{
  "horizontal_flip": true,
  "encoder_activation": "reglu",
  "encoder_num_experts": 16,
  "lr": 0.0042,
  "beta1": 0.9,
  "batch_size": 128
}
Rows from block 7 of the encoder of a small image FSQ autoencoder, named by matrix and row number. Rows with one number within an expert belong to one neuron, the router's apart. Each number is 200 + 30 x the weight over its row's rms, rounded and kept within 0 to 999. All counts start at 0. After the name is the row's rms in percent of the matrix's.
Before each expert's rows are labels from the 100 images, of 14976, where the router gives the expert most weight on average: "patch colour" is the nearest of a few named colours to the mean colour under the peak. Only what is clearly more common there than usual is listed. The data: photos of plants and fungi (iNaturalist).
# router: router (encoder.blocks.7.mlp.router.weight, 16x128, trained with AdamW), inputs 86-127
# gate: expert gate (encoder.blocks.7.mlp.gate, 16x256x128), inputs 86-127
# up: expert up (encoder.blocks.7.mlp.up, 16x256x128), inputs 86-127
# down: expert down (encoder.blocks.7.mlp.down, 16x128x256, transposed), outputs 86-127

# expert 15
patch colour: white; pink
router.15,115,188,180,177,258,218,247,227,209,240,208,239,232,173,152,258,210,191,177,166,173,204,235,204,159,153,172,193,231,214,197,214,206,238,207,193,208,214,133,185,203,190,268
gate.0,041,175,215,238,223,199,203,201,179,281,202,191,195,245,172,206,240,215,165,153,226,192,162,200,158,209,180,177,123,197,166,149,198,203,197,208,187,199,215,182,172,236,220
up.0,033,254,231,219,157,175,192,134,188,216,193,217,177,203,189,249,241,181,172,210,248,147,221,220,189,176,234,162,227,203,224,155,128,244,221,177,209,152,204,165,189,229,188
down.0,027,188,191,239,172,214,178,179,172,160,182,279,188,230,203,141,223,195,175,218,220,178,225,174,268,193,189,245,187,197,179,179,211,230,193,205,238,210,231,201,243,210,208
gate.1,118,185,178,221,200,198,192,229,210,198,240,187,234,183,152,167,169,172,177,202,177,189,182,194,202,236,198,197,119,234,172,171,181,217,154,183,155,177,229,199,236,180,247
up.1,100,168,215,205,219,197,208,168,130,240,154,237,192,224,289,231,218,180,244,169,231,208,206,151,191,167,223,172,221,142,240,230,253,221,218,186,213,243,208,154,145,197,165
down.1,140,215,227,196,198,221,197,204,200,154,199,186,207,157,187,206,199,183,193,244,211,160,193,281,171,202,158,177,226,204,217,236,220,193,194,248,159,157,184,190,280,207,211

# expert 14
patch colour: black
router.14,090,221,181,209,229,178,182,209,230,262,173,230,196,247,119,208,172,133,213,219,224,258,213,204,230,202,154,208,170,201,201,247,241,216,171,186,176,174,169,175,173,146,215
gate.0,039,247,211,257,162,191,244,213,217,225,177,170,189,211,231,199,199,195,204,156,221,186,183,187,189,170,229,157,216,213,206,201,192,248,178,242,218,219,210,189,216,220,184
up.0,031,253,229,212,194,163,184,229,210,174,180,235,225,217,209,203,143,241,213,231,183,189,243,215,264,183,202,168,191,229,196,236,151,153,204,219,214,215,213,234,227,175,146
down.0,022,146,139,152,219,238,144,234,181,217,202,147,181,201,201,198,202,158,271,220,198,182,186,211,207,263,207,192,167,176,230,204,198,190,190,172,219,161,263,194,220,131,188
gate.1,068,203,167,217,241,171,180,212,188,160,162,233,205,204,203,162,226,211,182,179,197,202,176,185,188,195,208,166,184,254,240,227,222,185,259,200,204,203,210,207,207,264,242
up.1,055,229,198,147,212,196,217,231,239,134,210,229,175,233,162,183,247,237,206,147,225,197,158,193,219,219,164,193,160,232,221,220,213,182,235,191,219,189,176,130,184,199,202
down.1,047,229,158,178,254,226,175,202,176,148,221,173,220,160,190,221,214,95,171,195,200,167,197,156,166,168,184,204,203,217,186,258,221,165,197,201,206,207,200,206,216,198,211

# expert 7
patch colour: white; cyan
router.7,099,176,169,201,225,201,226,177,188,165,114,239,173,202,147,234,213,168,223,138,210,213,189,245,213,208,174,179,247,210,200,231,168,216,198,214,154,220,194,181,174,164,230
gate.0,033,186,215,223,238,176,236,255,255,230,143,198,171,198,218,173,203,199,184,215,229,172,217,169,190,253,192,143,181,195,180,152,231,190,180,193,192,232,214,193,260,177,265
up.0,028,206,220,196,230,174,168,188,209,233,195,251,193,199,164,230,177,207,254,142,211,206,211,210,168,201,118,174,226,223,150,230,234,242,201,205,168,281,227,202,211,185,220
down.0,023,204,237,232,206,195,241,173,216,217,251,219,188,186,273,195,206,228,185,190,240,175,229,228,182,190,232,219,188,171,217,145,188,195,244,230,111,220,268,202,248,193,227
gate.1,239,210,214,192,196,172,224,230,236,240,208,215,137,218,190,205,188,253,200,201,187,170,177,205,160,192,247,205,203,215,201,180,176,197,223,212,233,210,147,140,190,196,165
up.1,390,268,189,183,193,238,221,198,196,206,219,183,236,261,237,199,196,225,241,194,203,163,188,211,164,241,199,164,202,118,207,179,193,166,196,169,204,184,205,180,153,257,178
down.1,134,220,170,192,180,237,236,174,157,142,152,169,223,193,212,216,187,170,202,192,232,200,239,143,215,189,184,183,135,193,175,145,182,230,183,133,256,182,214,201,237,178,203

# expert 3
patch colour: brown
router.3,111,209,192,220,152,198,208,242,151,262,197,223,143,234,186,209,161,220,202,195,220,159,256,212,218,155,219,186,206,210,186,223,165,207,178,209,243,210,204,216,245,171,234
gate.0,056,199,188,222,167,209,262,197,215,227,204,217,172,222,188,219,207,231,222,236,223,211,141,183,206,298,218,179,153,196,225,158,164,226,215,208,244,217,204,153,196,238,234
up.0,028,176,204,188,202,155,250,192,166,191,204,156,163,184,155,139,201,207,193,179,259,151,219,199,143,194,231,200,161,238,195,196,241,247,167,203,246,181,177,244,223,145,198
down.0,031,173,247,188,192,221,192,181,230,156,168,234,224,235,225,215,192,185,171,200,186,177,217,224,179,294,233,190,253,176,202,165,156,225,209,179,211,184,150,250,181,241,245
gate.1,055,233,176,189,189,246,180,191,191,191,200,197,169,127,177,171,223,240,212,165,179,241,214,195,167,222,172,186,177,255,192,164,183,199,186,269,218,215,214,184,183,276,203
up.1,044,209,270,187,219,222,205,194,255,156,220,201,202,220,180,193,207,208,207,155,177,167,246,181,238,171,172,214,207,245,132,234,236,88,228,170,194,215,248,207,192,251,202
down.1,032,248,198,222,234,198,172,212,173,165,206,163,175,177,202,161,218,165,185,216,228,207,235,202,169,193,202,203,216,208,233,241,176,165,232,227,261,167,163,183,224,167,197